config.yaml
model: "contrastive image-text model"
dataset: "photos of plants and fungi (iNaturalist)"
train_examples: 90422
image_size: 64
crop_scale_min: 1
horizontal_flip: true
translate: 0.12
color_jitter: 0.2
tokenizer: "word"
vocab_size: 1482
loss: "sigmoid"
embed_dim: 256
encoder_arch: "efficientnet"
encoder_norm: "batchnorm"
encoder_activation: "relu6"
encoder_channel_attention: "se"
encoder_depths: [5, 5, 5]
encoder_kernel_size: 3
encoder_stem: "single"
encoder_expansion: 4
encoder_widths: [16, 32, 64]
text_encoder_causal: false
text_encoder_width: 320
text_encoder_layers: 7
text_encoder_norm: "layernorm"
text_encoder_norm_position: "pre"
text_encoder_activation: "quick_gelu"
text_encoder_mlp_ratio: 3
text_encoder_head_dim: 32
text_encoder_fused_qkv: true
text_encoder_bias: "all"
text_encoder_qk_norm: true
text_encoder_parallel_block: false
text_encoder_inner_norm: false
text_encoder_positions: "sincos"
init: "torch_default"
residual_init: "zero_last"
optimizer: "soap"
beta2: 0.99
lr: 0.0015
beta1: 0.9
shampoo_beta: 0.95
eps: 1e-08
precondition_frequency: 16
max_precond_dim: 1024
one_sided: false
adamw_lr_other_params: 0.0011
steps: 5000
batch_size: 128
epochs: 7.1
lr_schedule: "step"
warmup_steps: 250
weight_decay: 0.1
adamw_weight_decay_other_params: 0
Rows from block 4 of the text encoder of a small contrastive image-text model, named by matrix and row number. Rows with one number belong to one neuron. Each number is 50 + 12 x the weight over its row's rms, rounded and kept within 0 to 99. All counts start at 0.
Before each neuron's rows are labels from the 100 texts, of 14976, where the neuron reaches its highest value: "tokens" is the input token at the peak. Only what is clearly more common there than usual is listed. The data: photos of plants and fungi (iNaturalist).
# fc1: MLP up (text_encoder.blocks.4.mlp.fc1.weight, 960x320), inputs 160-239
# fc2: MLP down (text_encoder.blocks.4.mlp.fc2.weight, 320x960, transposed), outputs 160-239

tokens: "apiaceae"; "urticaceae"
fc1.259:54 39 61 48 81 61 43 54 49 41 70 54 39 63 11 31 47 59 56 39 33 42 62 61 63 59 36 61 53 52 60 53 57 52 17 55 50 49 61 48 40 34 37 56 32 53 46 55 56 46 47 77 45 65 50 48 61 44 50 59 68 30 65 74 61 38 59 33 50 38 41 57 53 51 39 50 55 44 49 46
fc2.259:34 54 50 45 49 44 48 53 53 55 48 66 60 29 37 70 69 46 56 31 44 37 51 38 48 46 47 41 42 54 58 54 62 41 63 66 51 50 30 33 32 43 35 51 52 39 51 52 45 69 65 43 52 39 60 49 69 43 48 43 62 63 56 64 32 59 40 47 29 58 19 63 56 64 35 47 67 54 52 61

tokens: "juniper"; "arvense"
fc1.420:40 55 26 33 54 28 31 48 44 30 57 36 58 65 40 30 60 26 32 51 70 47 70 51 58 47 54 42 45 48 63 51 42 37 70 29 56 49 34 43 44 32 56 26 69 50 47 65 54 33 54 34 55 63 39 79 52 57 54 48 61 40 62 63 34 44 43 35 55 49 51 50 77 33 55 70 62 41 63 79
fc2.420:48 52 39 64 64 27 54 42 32 50 70 35 51 63 37 61 50 46 40 57 62 49 60 63 58 52 38 63 46 39 60 54 52 45 56 39 63 44 39 32 64 39 46 58 49 47 56 61 21 44 39 40 62 60 54 44 44 49 39 06 60 50 59 52 46 45 53 54 35 48 51 66 47 58 63 41 47 60 68 55

tokens: "juniper"; "honey"; "fennel"; "rue"
fc1.576:35 67 57 40 41 46 51 57 71 45 58 47 43 42 66 47 62 35 44 80 50 67 62 64 39 40 55 47 56 49 67 38 46 56 55 54 36 58 44 65 39 66 64 50 67 55 32 58 56 41 27 28 54 45 49 55 47 41 24 46 62 45 63 52 41 58 44 39 60 43 57 68 45 42 36 51 63 60 59 65
fc2.576:33 45 52 58 59 53 58 50 53 53 44 50 52 53 50 47 44 79 60 52 62 34 46 54 55 66 56 64 75 74 31 56 46 53 60 53 62 33 50 52 37 18 28 50 61 44 60 54 59 63 56 49 40 45 70 67 54 67 67 45 45 37 42 83 48 51 64 41 56 36 68 37 59 56 41 48 53 49 59 53

tokens: "juniper"; "baccharis"
fc1.457:44 37 24 61 61 43 49 74 75 30 55 45 74 55 47 38 54 47 50 61 61 60 48 52 51 49 39 61 54 56 64 54 48 31 63 60 52 68 51 35 56 43 58 54 46 64 50 51 34 35 48 46 42 76 52 63 61 61 42 58 50 60 33 53 35 43 60 45 59 60 36 45 58 45 70 53 57 35 57 58
fc2.457:39 65 54 36 54 40 56 29 53 50 39 31 55 79 50 53 50 53 23 53 53 46 57 45 39 49 53 62 56 59 65 33 57 86 61 36 56 64 53 50 57 21 43 55 43 50 56 38 39 55 33 58 41 56 44 63 54 45 55 56 48 32 27 77 61 42 62 67 47 58 58 76 49 63 40 58 47 41 54 58

tokens: "apiaceae"; "urticaceae"
fc1.288:39 60 55 42 63 37 45 60 55 31 55 42 32 72 56 42 37 35 62 50 43 57 55 53 73 32 56 58 68 46 36 51 37 46 41 48 48 49 66 20 46 34 64 35 46 37 35 71 43 30 76 51 45 71 34 24 54 55 41 40 66 59 67 83 58 54 36 62 39 64 45 55 54 57 68 70 67 59 44 27
fc2.288:20 67 39 48 68 60 50 55 53 51 47 67 58 52 48 56 67 45 37 54 58 42 30 49 60 46 47 42 37 44 51 46 42 56 69 26 47 28 45 56 39 27 54 57 60 29 62 39 44 61 64 64 52 62 41 44 57 54 42 55 57 57 58 55 61 53 35 54 41 65 40 56 52 40 48 59 50 59 45 42

tokens: "lecanoromycetes"; "fulgida"
fc1.302:31 49 73 47 60 46 43 55 52 37 45 47 59 49 43 51 45 51 55 46 48 49 29 47 41 38 49 61 43 55 27 47 60 63 26 42 39 35 44 57 58 56 37 28 38 43 52 48 73 46 49 40 46 44 40 45 40 55 51 58 71 46 42 22 67 50 76 43 55 65 40 47 67 55 58 62 45 44 54 62
fc2.302:59 48 32 44 60 49 52 43 64 50 53 39 57 23 46 56 53 43 38 77 53 25 43 43 61 44 53 56 35 62 58 33 38 36 58 33 39 44 64 33 64 55 41 66 42 64 60 57 41 50 50 37 42 34 49 37 68 50 21 69 50 38 65 49 55 56 63 61 33 46 68 53 31 69 48 67 59 77 59 41